From a checkpoint of a small CTC audio transcriber.
Model: waveform 16khz input, norm layernorm, activation gelu, layers 8, width 160.
Training: soap at rate 0.0037, 4500 steps, batches of 64.
Data: trained on read English sentences (LibriTTS-R), 15625 training examples.
Rows from block 5, named by matrix and row number. Each number is 50 + 12 x the weight over its row's rms, rounded and kept within 0 to 99. All counts start at 0. After the name is the row's rms in percent of the matrix's.
# pw1: conv module expand (GLU, value and gate stacked) (model.blocks.5.conv.pw1.weight, 320x160), inputs 0-79
pw1.220 109:52 32 39 47 27 72 47 55 63 36 52 54 40 60 36 45 45 48 62 51 43 56 42 45 37 50 56 38 66 42 36 58 55 50 37 50 31 51 61 60 32 53 30 51 69 37 60 46 47 49 44 52 59 40 19 51 53 42 71 44 47 56 69 74 75 45 45 62 45 56 38 57 50 57 63 51 45 59 52 39
pw1.221 106:28 58 27 50 42 51 36 59 45 59 52 67 40 61 39 51 52 69 42 37 66 49 42 53 42 46 40 56 61 51 42 45 50 20 35 42 64 57 56 52 61 43 66 68 21 69 68 42 46 51 54 32 37 47 54 64 43 61 32 48 71 66 42 36 24 62 44 46 54 74 61 49 39 44 59 29 55 48 44 32
pw1.222 099:58 56 27 49 70 82 49 48 53 27 60 41 41 46 33 33 33 55 65 60 31 52 54 41 38 53 25 46 64 56 48 48 70 47 39 59 63 53 53 71 52 63 43 60 34 42 42 53 49 55 36 54 65 39 40 58 35 67 48 50 28 24 45 75 36 59 45 76 63 55 52 50 53 77 47 64 63 38 36 51
pw1.223 103:70 55 47 47 35 39 52 24 49 53 40 54 35 42 43 52 43 45 43 45 56 57 50 50 65 26 59 47 64 55 43 23 63 59 61 48 53 51 70 29 54 51 62 28 34 49 56 45 45 49 45 78 59 57 44 63 55 57 71 47 73 20 48 52 58 50 48 34 55 60 50 50 55 28 42 51 52 60 57 44
pw1.224 095:81 59 44 44 43 52 56 37 49 50 55 51 79 55 70 45 47 57 59 48 58 36 42 44 47 57 67 55 58 41 65 48 43 51 68 45 67 69 44 72 45 49 34 50 63 47 36 41 42 52 39 56 45 50 42 59 30 69 50 39 66 51 43 32 58 55 43 40 60 37 55 26 55 54 34 38 62 61 40 46
pw1.225 111:43 50 41 43 55 36 58 50 30 40 46 68 39 58 29 39 60 61 45 49 61 55 56 60 45 43 57 61 46 67 63 52 48 59 45 38 58 42 48 65 45 27 46 84 69 39 53 40 47 55 45 74 43 36 65 44 76 71 47 35 35 54 56 47 20 62 59 36 45 49 44 46 62 29 53 71 44 67 53 35
pw1.226 116:48 45 47 46 74 63 58 45 41 64 55 46 56 54 43 33 51 47 60 39 65 49 56 38 55 58 65 47 30 68 46 55 61 54 47 33 58 46 53 37 38 47 59 56 37 62 50 51 66 23 59 51 50 45 61 44 42 43 71 43 44 34 53 50 29 54 42 59 51 41 51 64 76 44 52 52 42 44 41 29
pw1.227 099:50 44 42 51 43 50 41 76 43 57 38 46 47 59 45 37 36 61 65 45 59 38 44 45 75 56 32 47 61 40 37 38 59 64 35 54 15 65 51 60 52 36 40 42 22 58 61 56 36 46 41 61 50 51 18 55 38 63 52 67 39 53 60 59 55 59 77 58 74 60 53 47 49 72 32 59 49 54 59 45
pw1.228 114:60 47 45 51 31 55 36 38 41 56 49 53 34 54 53 57 42 49 48 30 34 46 53 53 63 54 49 47 51 62 53 44 52 54 31 52 67 36 53 53 14 55 72 71 66 56 50 39 39 54 45 56 24 26 56 61 51 57 70 57 47 75 57 57 67 27 30 39 56 40 47 60 68 41 46 51 66 54 53 52
pw1.229 109:46 40 64 62 58 61 35 34 34 41 69 33 45 62 38 49 67 37 37 66 73 65 70 56 26 56 45 66 39 49 48 60 48 41 41 60 47 53 56 32 46 58 63 36 33 74 35 73 51 51 57 65 49 46 60 50 62 13 49 68 69 55 29 39 69 66 39 50 47 67 47 41 40 45 40 60 54 35 57 41
pw1.230 107:55 61 52 69 58 50 27 52 62 55 44 51 23 61 83 35 48 45 46 46 48 65 55 32 56 45 67 19 52 58 46 36 68 47 52 52 60 34 58 39 49 72 57 58 35 50 58 47 57 90 50 37 40 26 62 50 35 73 26 59 61 61 21 41 48 47 47 68 28 51 48 58 64 53 42 54 26 77 48 44
pw1.231 089:36 55 55 37 45 55 51 46 25 38 43 39 32 54 46 60 69 59 61 41 78 41 47 62 43 40 50 52 61 47 52 44 29 49 46 69 48 69 71 53 49 62 51 43 54 64 62 46 49 27 57 67 67 37 46 59 31 54 58 60 53 64 65 61 45 57 50 57 48 33 48 44 74 59 62 54 48 42 62 39
pw1.232 095:43 50 45 59 35 62 39 33 54 33 59 56 40 59 40 56 57 40 44 29 42 48 41 38 43 52 46 35 32 48 58 37 63 45 63 31 67 50 46 35 52 56 52 51 63 32 31 66 59 43 52 60 34 59 43 78 78 40 36 36 69 43 63 67 51 55 62 63 56 70 58 39 81 56 51 48 49 73 71 60
pw1.233 109:55 47 60 53 57 57 29 54 47 32 70 45 45 29 49 52 69 52 68 54 44 56 46 41 52 57 52 22 28 52 57 40 56 52 61 37 41 54 34 39 41 30 70 36 43 82 29 52 59 45 57 63 67 36 43 48 64 49 44 59 44 55 46 65 35 47 31 69 40 68 57 48 50 46 56 46 45 35 55 34
pw1.234 108:65 53 28 55 55 33 40 56 43 70 56 31 36 37 29 51 37 53 66 55 37 45 64 40 53 58 51 57 42 51 56 37 53 67 34 42 60 49 52 49 43 47 62 55 42 71 69 31 60 64 25 60 24 46 58 62 41 39 65 45 46 46 36 43 41 49 44 34 32 32 36 59 45 53 52 40 57 51 63 56
pw1.235 117:54 43 58 41 28 47 39 53 42 37 56 66 43 51 63 44 61 47 64 64 70 34 61 43 31 60 33 36 25 40 49 27 53 71 45 53 53 52 45 39 74 88 46 43 59 72 40 72 62 49 58 61 38 35 58 35 50 46 59 45 66 44 56 51 41 50 59 68 48 41 34 59 61 46 74 45 47 45 55 54
pw1.236 106:45 50 42 56 47 66 32 49 43 51 61 35 41 37 55 71 61 55 48 55 59 69 38 28 35 72 47 29 44 52 60 55 60 40 25 47 57 36 36 39 51 37 61 64 46 58 45 37 55 33 40 88 59 42 60 56 43 48 36 44 52 44 39 26 55 25 55 54 64 38 29 37 53 34 40 74 31 33 61 59
pw1.237 110:67 31 67 67 45 54 61 55 47 25 51 56 40 53 48 49 62 47 38 47 72 59 59 48 51 53 46 56 55 58 47 44 35 54 49 64 29 43 49 58 34 64 58 27 53 66 35 69 53 38 40 62 37 45 45 70 48 41 44 36 67 53 38 65 35 62 67 41 42 53 54 41 55 50 51 61 59 43 44 67
pw1.238 100:58 34 59 63 43 54 45 58 38 39 40 38 50 51 46 65 58 57 39 69 29 37 69 74 37 34 37 46 76 53 43 64 33 46 46 47 36 66 57 56 38 51 38 40 63 55 65 55 50 44 32 39 61 59 40 55 48 38 47 45 61 52 64 47 52 60 59 46 43 33 44 51 44 50 62 82 48 60 44 24
pw1.239 101:51 44 43 59 41 29 42 37 54 36 57 39 54 37 67 69 73 38 55 43 69 41 45 62 46 51 54 50 51 51 48 59 49 58 50 64 59 67 41 34 49 33 71 57 75 70 41 49 53 45 58 63 46 40 51 62 55 32 43 51 68 28 36 34 54 67 46 33 67 48 62 32 46 45 43 35 29 40 50 61
pw1.240 097:56 64 49 57 50 31 67 50 71 39 57 56 55 51 61 58 54 41 33 37 79 37 55 53 55 60 42 62 45 61 47 62 65 49 70 51 64 44 46 61 33 47 47 38 75 45 44 39 50 49 43 52 28 50 63 46 58 61 58 44 56 44 43 47 64 64 52 49 63 53 24 43 39 48 50 60 39 32 44 38
pw1.241 111:60 56 36 59 54 33 47 61 58 45 64 47 37 49 56 36 63 32 50 61 50 24 57 52 54 66 61 56 45 41 58 66 44 63 44 59 46 50 67 53 78 45 56 30 52 59 50 74 36 46 33 53 38 52 29 41 59 39 47 54 57 45 70 27 51 44 73 55 61 52 49 71 48 53 54 51 36 40 50 69
pw1.242 111:43 38 55 49 65 53 33 58 59 65 63 39 33 49 65 74 25 72 41 36 53 20 58 69 60 74 51 50 56 59 48 25 46 60 53 62 58 44 67 36 58 55 25 38 62 68 66 55 68 57 49 47 46 57 44 45 52 61 51 60 58 45 43 58 45 44 34 55 85 41 56 46 51 48 49 46 46 42 70 42
pw1.243 108:29 64 68 48 59 70 34 47 59 63 71 51 51 58 69 19 48 60 53 35 54 43 46 46 34 63 29 29 57 35 49 56 60 82 24 53 18 63 58 59 47 52 30 55 52 48 63 68 66 37 53 38 53 64 58 49 53 45 41 36 41 52 35 61 41 42 38 54 25 65 57 44 68 52 65 41 60 46 46 46
pw1.244 112:52 56 79 64 48 55 60 57 44 38 34 41 57 41 60 65 62 57 49 40 61 67 43 36 57 39 43 51 72 51 47 50 67 52 38 45 63 49 54 60 50 70 58 40 59 51 70 69 43 53 57 46 50 51 31 47 38 37 31 28 49 62 31 36 43 45 53 44 74 42 55 67 50 37 53 59 45 60 38 54
pw1.245 120:70 65 52 51 27 54 54 42 46 56 32 31 28 58 68 56 74 53 37 58 58 26 55 37 58 59 27 62 66 58 28 41 39 38 36 65 33 42 35 60 47 59 61 52 63 65 57 51 33 34 54 40 58 21 66 35 45 63 44 27 37 49 50 73 60 49 34 51 40 34 58 44 48 49 36 54 47 39 76 49
pw1.246 095:43 68 81 53 49 52 37 50 35 71 36 45 40 77 39 66 37 61 33 25 50 41 44 39 47 71 60 65 48 49 57 56 58 56 61 67 56 70 71 43 48 53 74 33 41 68 38 67 46 54 64 39 40 53 37 46 42 45 25 52 41 44 59 64 34 45 58 70 46 70 46 31 47 56 46 60 64 45 54 38
pw1.247 097:68 57 42 53 41 55 48 63 30 42 36 42 59 43 45 58 51 62 53 53 59 40 45 41 63 80 53 40 48 41 49 45 78 51 36 55 39 35 50 35 46 58 55 58 55 33 49 50 43 62 53 47 63 60 41 41 49 70 43 53 41 67 63 60 36 41 52 67 55 49 55 67 35 69 50 46 40 42 51 38
pw1.248 117:47 52 50 11 29 45 40 67 59 55 54 53 44 34 46 44 26 42 36 41 50 23 60 50 86 44 55 66 65 52 37 56 43 57 50 55 57 58 57 11 58 56 46 77 30 36 52 32 58 50 34 46 56 59 46 54 54 67 53 29 52 61 35 53 50 54 58 33 54 43 44 49 39 64 79 43 66 42 50 43
pw1.249 091:58 43 52 52 38 39 42 70 54 31 72 59 36 45 74 46 56 34 32 29 49 50 45 27 65 39 60 56 63 53 71 56 52 29 33 51 45 50 53 51 58 35 50 41 41 53 47 46 52 55 67 53 38 35 29 74 29 51 39 53 51 51 59 26 60 28 59 62 61 69 71 56 72 38 54 49 60 48 44 61
pw1.250 096:63 43 68 43 57 50 44 43 23 39 70 55 63 42 42 63 52 42 43 43 45 34 62 72 41 69 56 28 64 38 59 51 62 39 42 48 72 64 55 51 52 61 44 53 65 54 49 55 61 77 52 49 40 46 77 41 51 33 36 56 65 47 55 35 36 51 72 58 56 45 52 48 58 48 32 48 68 70 30 26
pw1.251 112:70 47 38 32 45 58 49 54 61 62 67 64 31 38 63 47 52 65 32 61 54 52 52 55 41 61 45 54 56 59 19 43 74 48 47 44 58 53 49 41 61 42 79 58 56 71 49 69 31 29 54 65 54 45 43 48 47 58 45 52 63 61 66 46 41 43 68 54 57 63 59 70 62 37 45 48 57 50 52 55
pw1.252 115:61 55 46 40 44 52 29 37 62 60 53 68 49 49 48 54 39 50 71 44 44 55 38 48 57 46 40 45 63 39 54 64 59 26 52 69 51 51 44 61 42 46 69 52 44 51 49 64 52 55 54 51 52 58 46 36 59 19 55 38 32 42 58 42 84 47 50 45 62 28 39 46 37 79 42 49 56 22 57 28
pw1.253 111:53 66 59 71 55 56 59 37 60 39 62 63 40 48 54 50 46 34 53 37 62 26 64 52 42 58 47 63 38 70 44 43 55 49 48 43 38 61 35 49 58 74 52 61 44 56 61 59 54 61 67 57 73 55 66 47 44 47 53 43 76 67 55 30 41 57 60 40 70 55 44 36 40 47 11 59 63 67 49 47
pw1.254 105:45 46 34 45 21 41 65 33 40 35 51 69 52 61 55 57 13 59 58 52 44 50 48 31 62 64 59 57 33 50 40 46 75 41 54 39 65 43 73 41 61 36 44 24 61 49 38 43 50 60 43 38 60 66 34 40 65 30 50 68 51 51 42 71 58 44 48 43 62 55 51 49 30 59 55 64 50 38 52 19
pw1.255 097:51 41 32 45 51 30 50 41 68 35 33 53 45 69 51 58 58 38 64 64 51 41 48 31 55 55 37 31 59 55 56 41 58 54 36 26 42 60 35 48 61 23 59 49 39 42 65 42 52 58 35 42 29 50 44 51 71 61 15 45 50 55 54 41 52 51 57 38 59 61 27 67 53 58 54 53 40 46 36 51
pw1.256 099:31 49 50 59 45 65 47 58 45 53 48 39 47 42 27 36 55 10 60 51 61 47 41 64 68 51 53 41 32 42 36 64 52 28 51 65 62 55 49 46 72 56 57 51 59 39 44 31 53 43 66 45 53 50 55 55 31 33 53 44 48 61 37 24 52 62 41 20 55 62 44 44 40 48 48 49 34 61 50 49
pw1.257 099:40 44 61 58 42 60 42 38 61 61 53 47 52 62 28 65 39 41 44 61 49 45 53 54 74 39 52 72 43 59 31 62 33 37 41 25 66 44 41 33 48 63 35 40 41 65 51 55 53 59 52 38 32 55 41 48 38 47 75 40 59 60 51 68 57 56 71 55 62 35 40 48 51 45 42 46 48 40 35 33
pw1.258 111:52 40 37 55 58 24 53 43 61 37 51 59 54 39 23 62 43 52 24 52 50 42 28 63 36 62 52 56 48 69 50 59 48 46 35 65 52 34 60 62 29 61 68 43 51 53 62 65 48 90 56 36 55 60 54 47 47 40 50 53 44 38 63 21 30 33 31 49 43 25 44 68 55 65 68 55 50 51 56 55
pw1.259 096:58 43 28 53 57 54 52 53 45 25 45 42 57 27 65 59 46 54 54 44 50 53 59 45 60 53 59 50 63 60 61 48 24 23 53 59 23 51 60 45 32 56 59 49 45 45 41 36 63 47 45 45 35 64 42 47 49 48 12 61 47 62 47 58 56 49 63 31 37 59 29 48 59 44 49 52 46 49 44 70