python train.py --train_examples=15625 --qk_norm=true --wave_strides=[5, 2, 2, 2, 2, 2] --width=160 --positions="sincos" --optimizer="soap" --eps=1e-08 --precondition_frequency=20 --one_sided=false --lr_schedule="cosine" --warmup_steps=130 --weight_decay=0.2
Rows from block 2, named by matrix and row number. Rows with one number belong to one neuron. Each number is 128 + 32 x the weight over its row's rms, rounded and kept within 0 to 255. All counts start at 0. Numbers have three digits each. After the name is the row's rms in percent of the matrix's.
# fc1: first MLP up (model.blocks.2.ff1.fc1.weight, 640x160), inputs 80-159
# fc2: first MLP down (model.blocks.2.ff1.fc2.weight, 160x640, transposed), outputs 80-159
fc1.84 094:153130148200110142178188156113154099130106175159183101148180120135124112091199138027079144113155158075119113144169125183071147164149190139114115093121106139126144076138146150074111089077109118136163101118130191115144145102109165110130105086
fc1.85 104:181147090118106163105114133133104185122080097206148167149133170142147099110133155137111114093139157126090146170117070172106079071097128114139198140097077159120122157129092144132074123155091112078158104079060158158120163133136170181093081128
fc1.86 091:147128084175194145128122073157121168095132119133116084157109129152156087161082193149110081152055120133162140169149118122099111137191163180172119139103168102111085068136117136098174112093165130158127120148133144124132110112064177059142112116
fc1.87 104:132167097150149138134081122133119104126120094123186118171097107139082077131123087133077105117097113092033143110150140131121134076116137141135194152171098142105131184163139072138115108164139171172112136063113073177143129136068121205120106075
fc1.88 107:203104108095176132104128162066156091205122132100123199090144114170112148119140048179093098129149153151122082139082124201050106070075113095085100128133163168115082127161146165196116100157136162089106106120152109139146110122076105118079132125
fc1.89 100:150084141146118174122140134138143114138179098114128165154142089140137134101162130142096089075107135143167144096096128198071191123094144141118154151148152116191172168093114135108137067115122120119135099180123129102115098095114146135149047072
fc1.90 108:153110173166125216110131176148128134139118143152139134111059138108099062132125139160172099104152130124118065105180121128125065127157135124089166157107186153143139084118129114142151130102108126149142102132136116081175101074094108102079121215
fc1.91 103:138096160142130115112122136072121100147069074119132149112110107184167122145097099129108097089199144142161177148084111120095123126145109147129150086179143163150170145089159119117091129161175167097158117137106171132133141091092126151078065116
fc1.92 098:083140125131181082129086105092078130160089187103131081098148138160144108086164120093087120143188096144068136145080140110108167133166146144080154144159104109111059201097100176091122142179167108149079173104186084152142102093139138080136130118
fc1.93 105:159166122078100061123118113106061146126048124136124115126159174167133085131147128118117136103104127127123059153122157117145154106138205090071111120159140153105143114069112147159099160076138085184116147153087121119140164126087169090164105096
fc1.94 103:093191108112128149078136182070110112081063131126102178106079116159151125149107108083123086122194089103137110178110119121090126106099150091118083145126143193147146145062151141133164115148146175104180130081126168147154079092110131106062100122
fc1.95 086:109128138105117140106066111098081102150118102124064121183141101164130136128119128099108111179076127187123141121152159155066119149170117104142078177074157156130103123090128150071096084135128151128068121074196088121092088146122111155174158112
fc1.96 099:083084085092147188139102129070107128213210156159170089134095076159146105068124090161105086134144086127152156126108097187150171068158175138145076132133093098159119110116155102171088130164138114119153154173167092116107094107135125153118119120
fc1.97 114:159103125130079163135158139115126131113112147101189144149148132114138130150060100102150083114135123098112108110144143161137088121167117134141135134078174140123126075136168123094151147118170113110150141116138075078160147148135089150163106104
fc1.98 090:147113145103118092153158158119155137114168083189084160172145127112183130145131104121106147109178123109142107161166111157109129155153045115076146162060086148118089099151137182103102118110154143068121178160117079095126093138086161110115106099
fc1.99 119:161106163170138126087143172173113124132109135157115141113144130113055076130107151145142122150121170141114160119040136160109169177155120149160100127137105102122145072064156135103099175164150106124100142167134141087184095103085124159123125157
fc1.100 101:122153102167115182146113119126161148139087129101133147138184161124128143157137143153158128082135180061105116139159176126145161102112121174103151068124148047136162135074118116100173097083134113115166111155084118137162112078060118153101121055
fc1.101 083:134124097157087095136088112144170131152160137129121156118153164113109144067105067134148114096113124075140118089167179114144154131180084094152118109078152090117041134137161120153124123199129099222086106109172148150093104150131081121145135090
fc1.102 056:142065202135075136090188150115135209108174060145105119113088153107151118129132117140118143151095141139164163147095067091090136124115104152089086127160156132106115125132144149076115145088127128169143069137105123099087152130195137172160146154
fc1.103 102:163141099125129122102041177118078156093137138143070161126100133158180125147074103113103126181163130098097168057138184091142108093163157121136179149101112112110166106116157128141127177105167137161086164142122158182142141107107050171138130146
fc1.104 103:141128144129079113107104093154090052114129127133131191124197158103118145108129140070105109126129183162122123144177167116142033087125117092091106135095095101069073162114166122152122179162148139140141141110139135167129115127104127176106139155
fc1.105 112:114151105102117107124148095137146106125128103196108112091144045129095137200195089164124108121141110135137118104099123096184103140115118146073125116100080139124153146073136108120104181155096072100140171136132115110153132084115115075044089162
fc1.106 102:110110112088144148151141100104168115100169051106095092097175186108150156129143088109137147182191090081098099175125140109149123109112114140160180085153065127113131137120156192079130138109162175102094132115058155152139157116121146138143108114
fc1.107 082:084148128135106110127100151196100100139081126172165106091119177120114092131137143181077153103121097127123112148145143087140055053130141169106129069121135171148127084139152122109123107182129147099113056139110148026187108157090155160086084156
fc1.108 111:159176145164122203154140128090075153157130098167141109093150130178189137108218134110148119076139113136135121124084152119106132172156101074139120128122066072164121127185135132116149139089157113103121093086087116143166114126133129163127077127
fc1.109 118:077124094087113137155103142103159138152147126182111103094131152182160101093144138157113141146189109166132117135119186178134121112146153123127155142096096091129116180122084111114114116123196082107190144081148114210116099121098100109079097124
fc1.110 107:122137087100130136113154123103159132133156096099105090145129142110095113165117116127113116114179090184130115172144116139106163122151097175075077105104159189155117139135124172090100163083102102161138084125135092210134131114156042133068055123
fc1.111 094:170134185147161062144104152184129148121166141120122128094045153118103103177100125190098148084151156155149108147109127117124122121127114138118143147099138113127068066133125095145091147118132084079081165133172128103123090155170173118096091175
fc1.112 063:052158110167096087144126181118071084110173121160113148120122095044117157031130152143168124117136164163118144123135096136105157135123174178160039128177129151135132137171121116114185153126155121096140123066123126139144167141180122141154092157
fc1.113 078:144143117087160131081147231127108115137138134133132062114152126105134084136105193136156110082081099163133115108150113148071094156165095068107101128100092155091078122170090062120154147150159169117078112120086066104053158060127175124113119119
fc1.114 092:066108153137094133138143116140092074119135125153128107202195126100211112150125107169068127166141141213124161147142122131139099128085158130119092162129072095124168148121118142106132128109077088168075172131125079097138171134139085142090109090
fc1.115 100:145104164110132088122172147134171147116097136121081150149172214123125130107121129108111110153072175123077183126121089164100087075101120076108191107081138105076136108149163064188110142155155121102112124124152082097147147158140121080114098100
fc1.116 112:137166153178137193154134113137144163152148123106212128107138094160137125063096155157179165175079113137109116142137124030068133152101171096113145112122077127113081111121119182125134110175148075172125089060139137109104173101100088112154130142
fc1.117 094:139130154167133102185123121160092102065161101093121090111180180118117073050139091140109168109052137168140116148157117097100114139122098125123186103140159168151123107140080130171093121151137110115157152085151079138092098133137057121084155063
fc1.118 105:130130108141132130123114093152137154154158155155083188165085155161116112099126155149175090135146184078131136091118101152163161119156140154183137092063117070120198064059131124088100132068097075074124052175123125109106135118148101175127109126
fc1.119 105:108114116152106121137205183099170176139149166113157072119117154186137117153112143115088143100142138133133135121156045083085148110102108137150178114134162094145103168084142152129097158108143134122089129108128143134182159037068100116187129106
fc1.120 105:160141151083147085130099181123178090105139101143088091172138128157109114129171182159115121067198131152076061145160084134116093151201131149115087067098127123124115164100138106098141049176098133110135143143110199102145140065137093082152124091
fc1.121 121:190135164143146154151117097146111103172146171159104177101132124152104106090114146101127139100106154128149104100138121116130142100157162163134044161084119121075144100132203134139074161111125114086157144105127112140129127150198171120042102127
fc2.84 099:126166193116155124093086154083162141183103156051079094129182137095119076101131096120076169075127164135134163129170147204142117128133108089087114155123112168086137100171111120144084100122084149157119171178119136103134123109134116133125151079
fc2.85 103:136191193123183156115142178175162157174092082097145145083126096109140151179145098117149194114131114153158103134112141183149064075142117148126044116122168089144135134091137079101102204136199149108149105117082124154104062137095128137108145110
fc2.86 093:178140100137139153148110136147115107130113137127169125185110120132073148128130125155138184088152108125144103119155068155131165079103087161168143127159144068135145155093165088169154158137150180093176146130128193187120131089102114185138108059
fc2.87 097:152164147173123049143142137158148110092119117137091152179085116126188132079135135113115149115162105096163163132150098185094143118116147153088141077136107107150161092156165123144104107108114093184154129031114105104098109156082133124170108129
fc2.88 117:156140091164106136179097150099175113128120160126151111166095071224160132113119085134108096152130132131122153146096091109158129092109171112192179106205092130100122146138115179198113131102126084125115106120189114165078145156121062115099099097
fc2.89 114:119080073044113128113124065104110131106156106167076079136112153078113090165155122125107133122109084099113120155080086116150101139143132140153113097123113117141128142153128143120114113207136115094117155138120139143146100156089080113109132132
fc2.90 095:142086038157131128122065058088110138115098148105121153142135144124130074105103125122095140169085174129087123105123121095134143145171231118124126162144180156152141081211122111133115169139176207106108178150101174134135116163164150107141106137
fc2.91 110:138111136162104115118149108161127128169135134135148150150101109170158170100084143163085101088200171098106086182164104141143092094081101122152129131112149128154106079146126135086101119065079058135124137155207139207114176104102111141102128104
fc2.92 101:133079147146166150146137143098124116138125113152168172091132135091152137095190096209154132198116070080093131148186059142180110113143119148180087112125161103150090154133109082122113087136133146195173113076138122141115121168134160090144118148
fc2.93 106:122124101123091136105104165145064132099113140136105178097109086168136210074122159111128111168185141139112086148137102115167135134159162107166116123110118103108187120110089114040114129089136202156113172152199114138122028147173126180161170096
fc2.94 104:073115107130121118097022125172123136146076108158144161081097108202125153110081145152110142129170155186152132156105067197157080160113094118117179120141177151097094103127111158081123124090133148115128131104139093144114141152148111113130104102
fc2.95 086:096108130166127109112105135121137180201108168097138128109077128134105155125214112103116148102122090121086151136088142151151122123179132093066102148106065181151144130135183108176152127162115109120165145096100216103110178188183121102147094082
fc2.96 098:127131158173182098100076122096148137131070139179134115052107138099151144102140140101169128202060158099065106167085149171101127135125170103148120195145110111113174122161162147131127150089180159105110134129152129182143079079109157148130140159
fc2.97 104:118137124178157145115148095169179149161141093164167149082091151102081139184100143140163148165155073076128121077148151155155107120088107107144169153117143146109086109100082106151111093084176176175147156104062101125105130068101114151173147083
fc2.98 090:062089113178115155147142097166115088128076107113167195118127117110118129139114107098133167070094074095125149134123168114138160058100154166186110133159112115077163108142185180110163113138189070124102148135076097139193099119150157178131138192
fc2.99 118:125171135122074122087083153155125159154074106154132124146120048160082087186144196135101146090170147138173169083149144133140148120160141198132138157139135125113150079135097102155087153128098142142129195117112171136182196107182134117150121115
fc2.100 099:092111173068134122114079129164108135124127080131128109156150150156195098094113117083064199143117151137127161094128076163114152155144169121087141086146090147140092156144068146082112135164153106178109128132151177096173065108058108117166113157
fc2.101 085:076156145092096187104114153173082118177154143148127170120154110123129103083154125130109147112072125170128131124175152156101172133130070130128128158101179085129103105117166133137224102172184107166096108145127174126166129112123154154119131164
fc2.102 048:154140125124064109157084102150161068140098098096102147076113083138080097163068091128165136087146085167120139090174140146136151076130127095157134179164101105150102089108094114150138205198088109156076121130098085133125141115116049155077145129
fc2.103 110:131111053139152101164149163159104101041122130134097101139184089077143155143115084121134113153111154151156123133153163154130137106079104091156110071117089119075143097174157125137147118151143132076149109142137186086146108156087112157170102143
fc2.104 106:115092165149110168111128112206141124158175086137177110139162092129142082181185084145032154162120174157128110191129109114108162144136100132148140114114080143160132154119060090081134158124160127069182123088168149103111105117122123090138131101
fc2.105 109:111117057152181133119143127178103126119147149103143166141097118141134047106061154156101091135157137152109148097088139162134079063171126106129124124121124131185171132112091148139141176169113126097132160099153088110148083064097206132112088148
fc2.106 109:092102147089134088096100104122072154167072126116120118179119141087140185121121095062157156125156070126153175148148146125103137129105118164095141169120072108151141135081154146126144163161121101123120113097116129121145069149137176093167117112
fc2.107 083:173101174146121124140144104119150194124082058138140089119177089131151150082122171080104067150105146129075161138152110127119138131067169134156124103147168135111120180122115130112093100101144153158104216131185087125090140201138139166126112082
fc2.108 107:112087098146076066122100138149084091163151179182192140154104173105145131123137086122145121085075045169111114154177121097089161111125179141164153147112119134107156097091155153087128086169134099098122118064094140137086104125114125178144149175
fc2.109 109:089134122133083098083130175090133093117135141143120176177119140148164159120154127142111109097127149145095121149165153066131155129147131103131129159131216163171144074107151113132131108071126087180142105092119083122144144142134138113156165144
fc2.110 105:116105153116122155149125147103132181166153106111102116175132085104175102182097104069112145110117089088147136108144188158155091151118129136113147185164147095200103100136161120204120172161121127123189145171122147121118142108122094103140136084
fc2.111 087:121109107086129173133101120180129106091106116075150135183104182101122145123134157116107135134174183064117180110155088146112142130063181054136158130137144154217210155163164108121146079095106095120180135117099124135148089117141142071122137126
fc2.112 051:159131178175168113135091097079171127137040106126187094086183155215126140149151094134102196142158129117179141140176157140133092161118057117117142112131125092136180078103145124178148088144103079142091125164061105122109147167108163110115158102
fc2.113 088:124117069130146084131188122083093131121123159094116133150101180135158136086123115092111095117097148115087141101138134171068163142116096187142130124088127109133108173160130119166087074155072194157183161103107143204133125151139191122086124123
fc2.114 100:116133128123125170159095134194111105131138113095152110104122112084078148137109196193143110095172172107140116098157117194152139182107130148169095152076066130104146165129123157173130114124088136073105174117110105102178081137082178108142106149
fc2.115 101:082112109124099144065106073133101124140153187119109098105152123057092048146147136163186175092062123138132182146153138155151130160142126123090163108110153120144167143134076138142165118117086122135153144145107116146177113144173122068124151189
fc2.116 110:090162119174158110100118131121121165149163128136096102048093183141170173123123133162166099089135202168108097055105110134177097145139129093157146131128156141120099155126114058130156126102085127179149184172111048113144164120195158140153132085
fc2.117 099:173151158094139123152166117095106167184125116069165151165148161089121095143093097115135064139114130123107140156067131101122141154120178129075209083090128096139152114164097132142068193080154124126103141112140104092152201093150166102120141129
fc2.118 110:153092139122123141063114071091166103133072134172123109125077137116172147134022075153159143025118113105082122141142118143127142105159139126074124128197096094099154173167097129123110125087147106118117149129131144175061169154140110152114168135
fc2.119 115:175155129122153092141135150145157121116163112112147131162112155144082099176130108069161150152127122176179168122151105113129123113144133087132142141088063141163123171113111169142163139090104142110145093126154073173149118116127152131126126108
fc2.120 105:102103208136113125116145093159140127124163188083130057162147146142110129169188157125093183106159185115103132129104178130148086161128123167151113097141148165130119123114080084122110080094150113182043151139140128149131154131109077116130127049
fc2.121 117:065110105144098147178146161097169103123144079166175138154125108149104154108115189097126153122198130075128132117103083142082144077201131133111112166125159147124151143107117147109151137150119174096180142105120073092099158179109101181128120147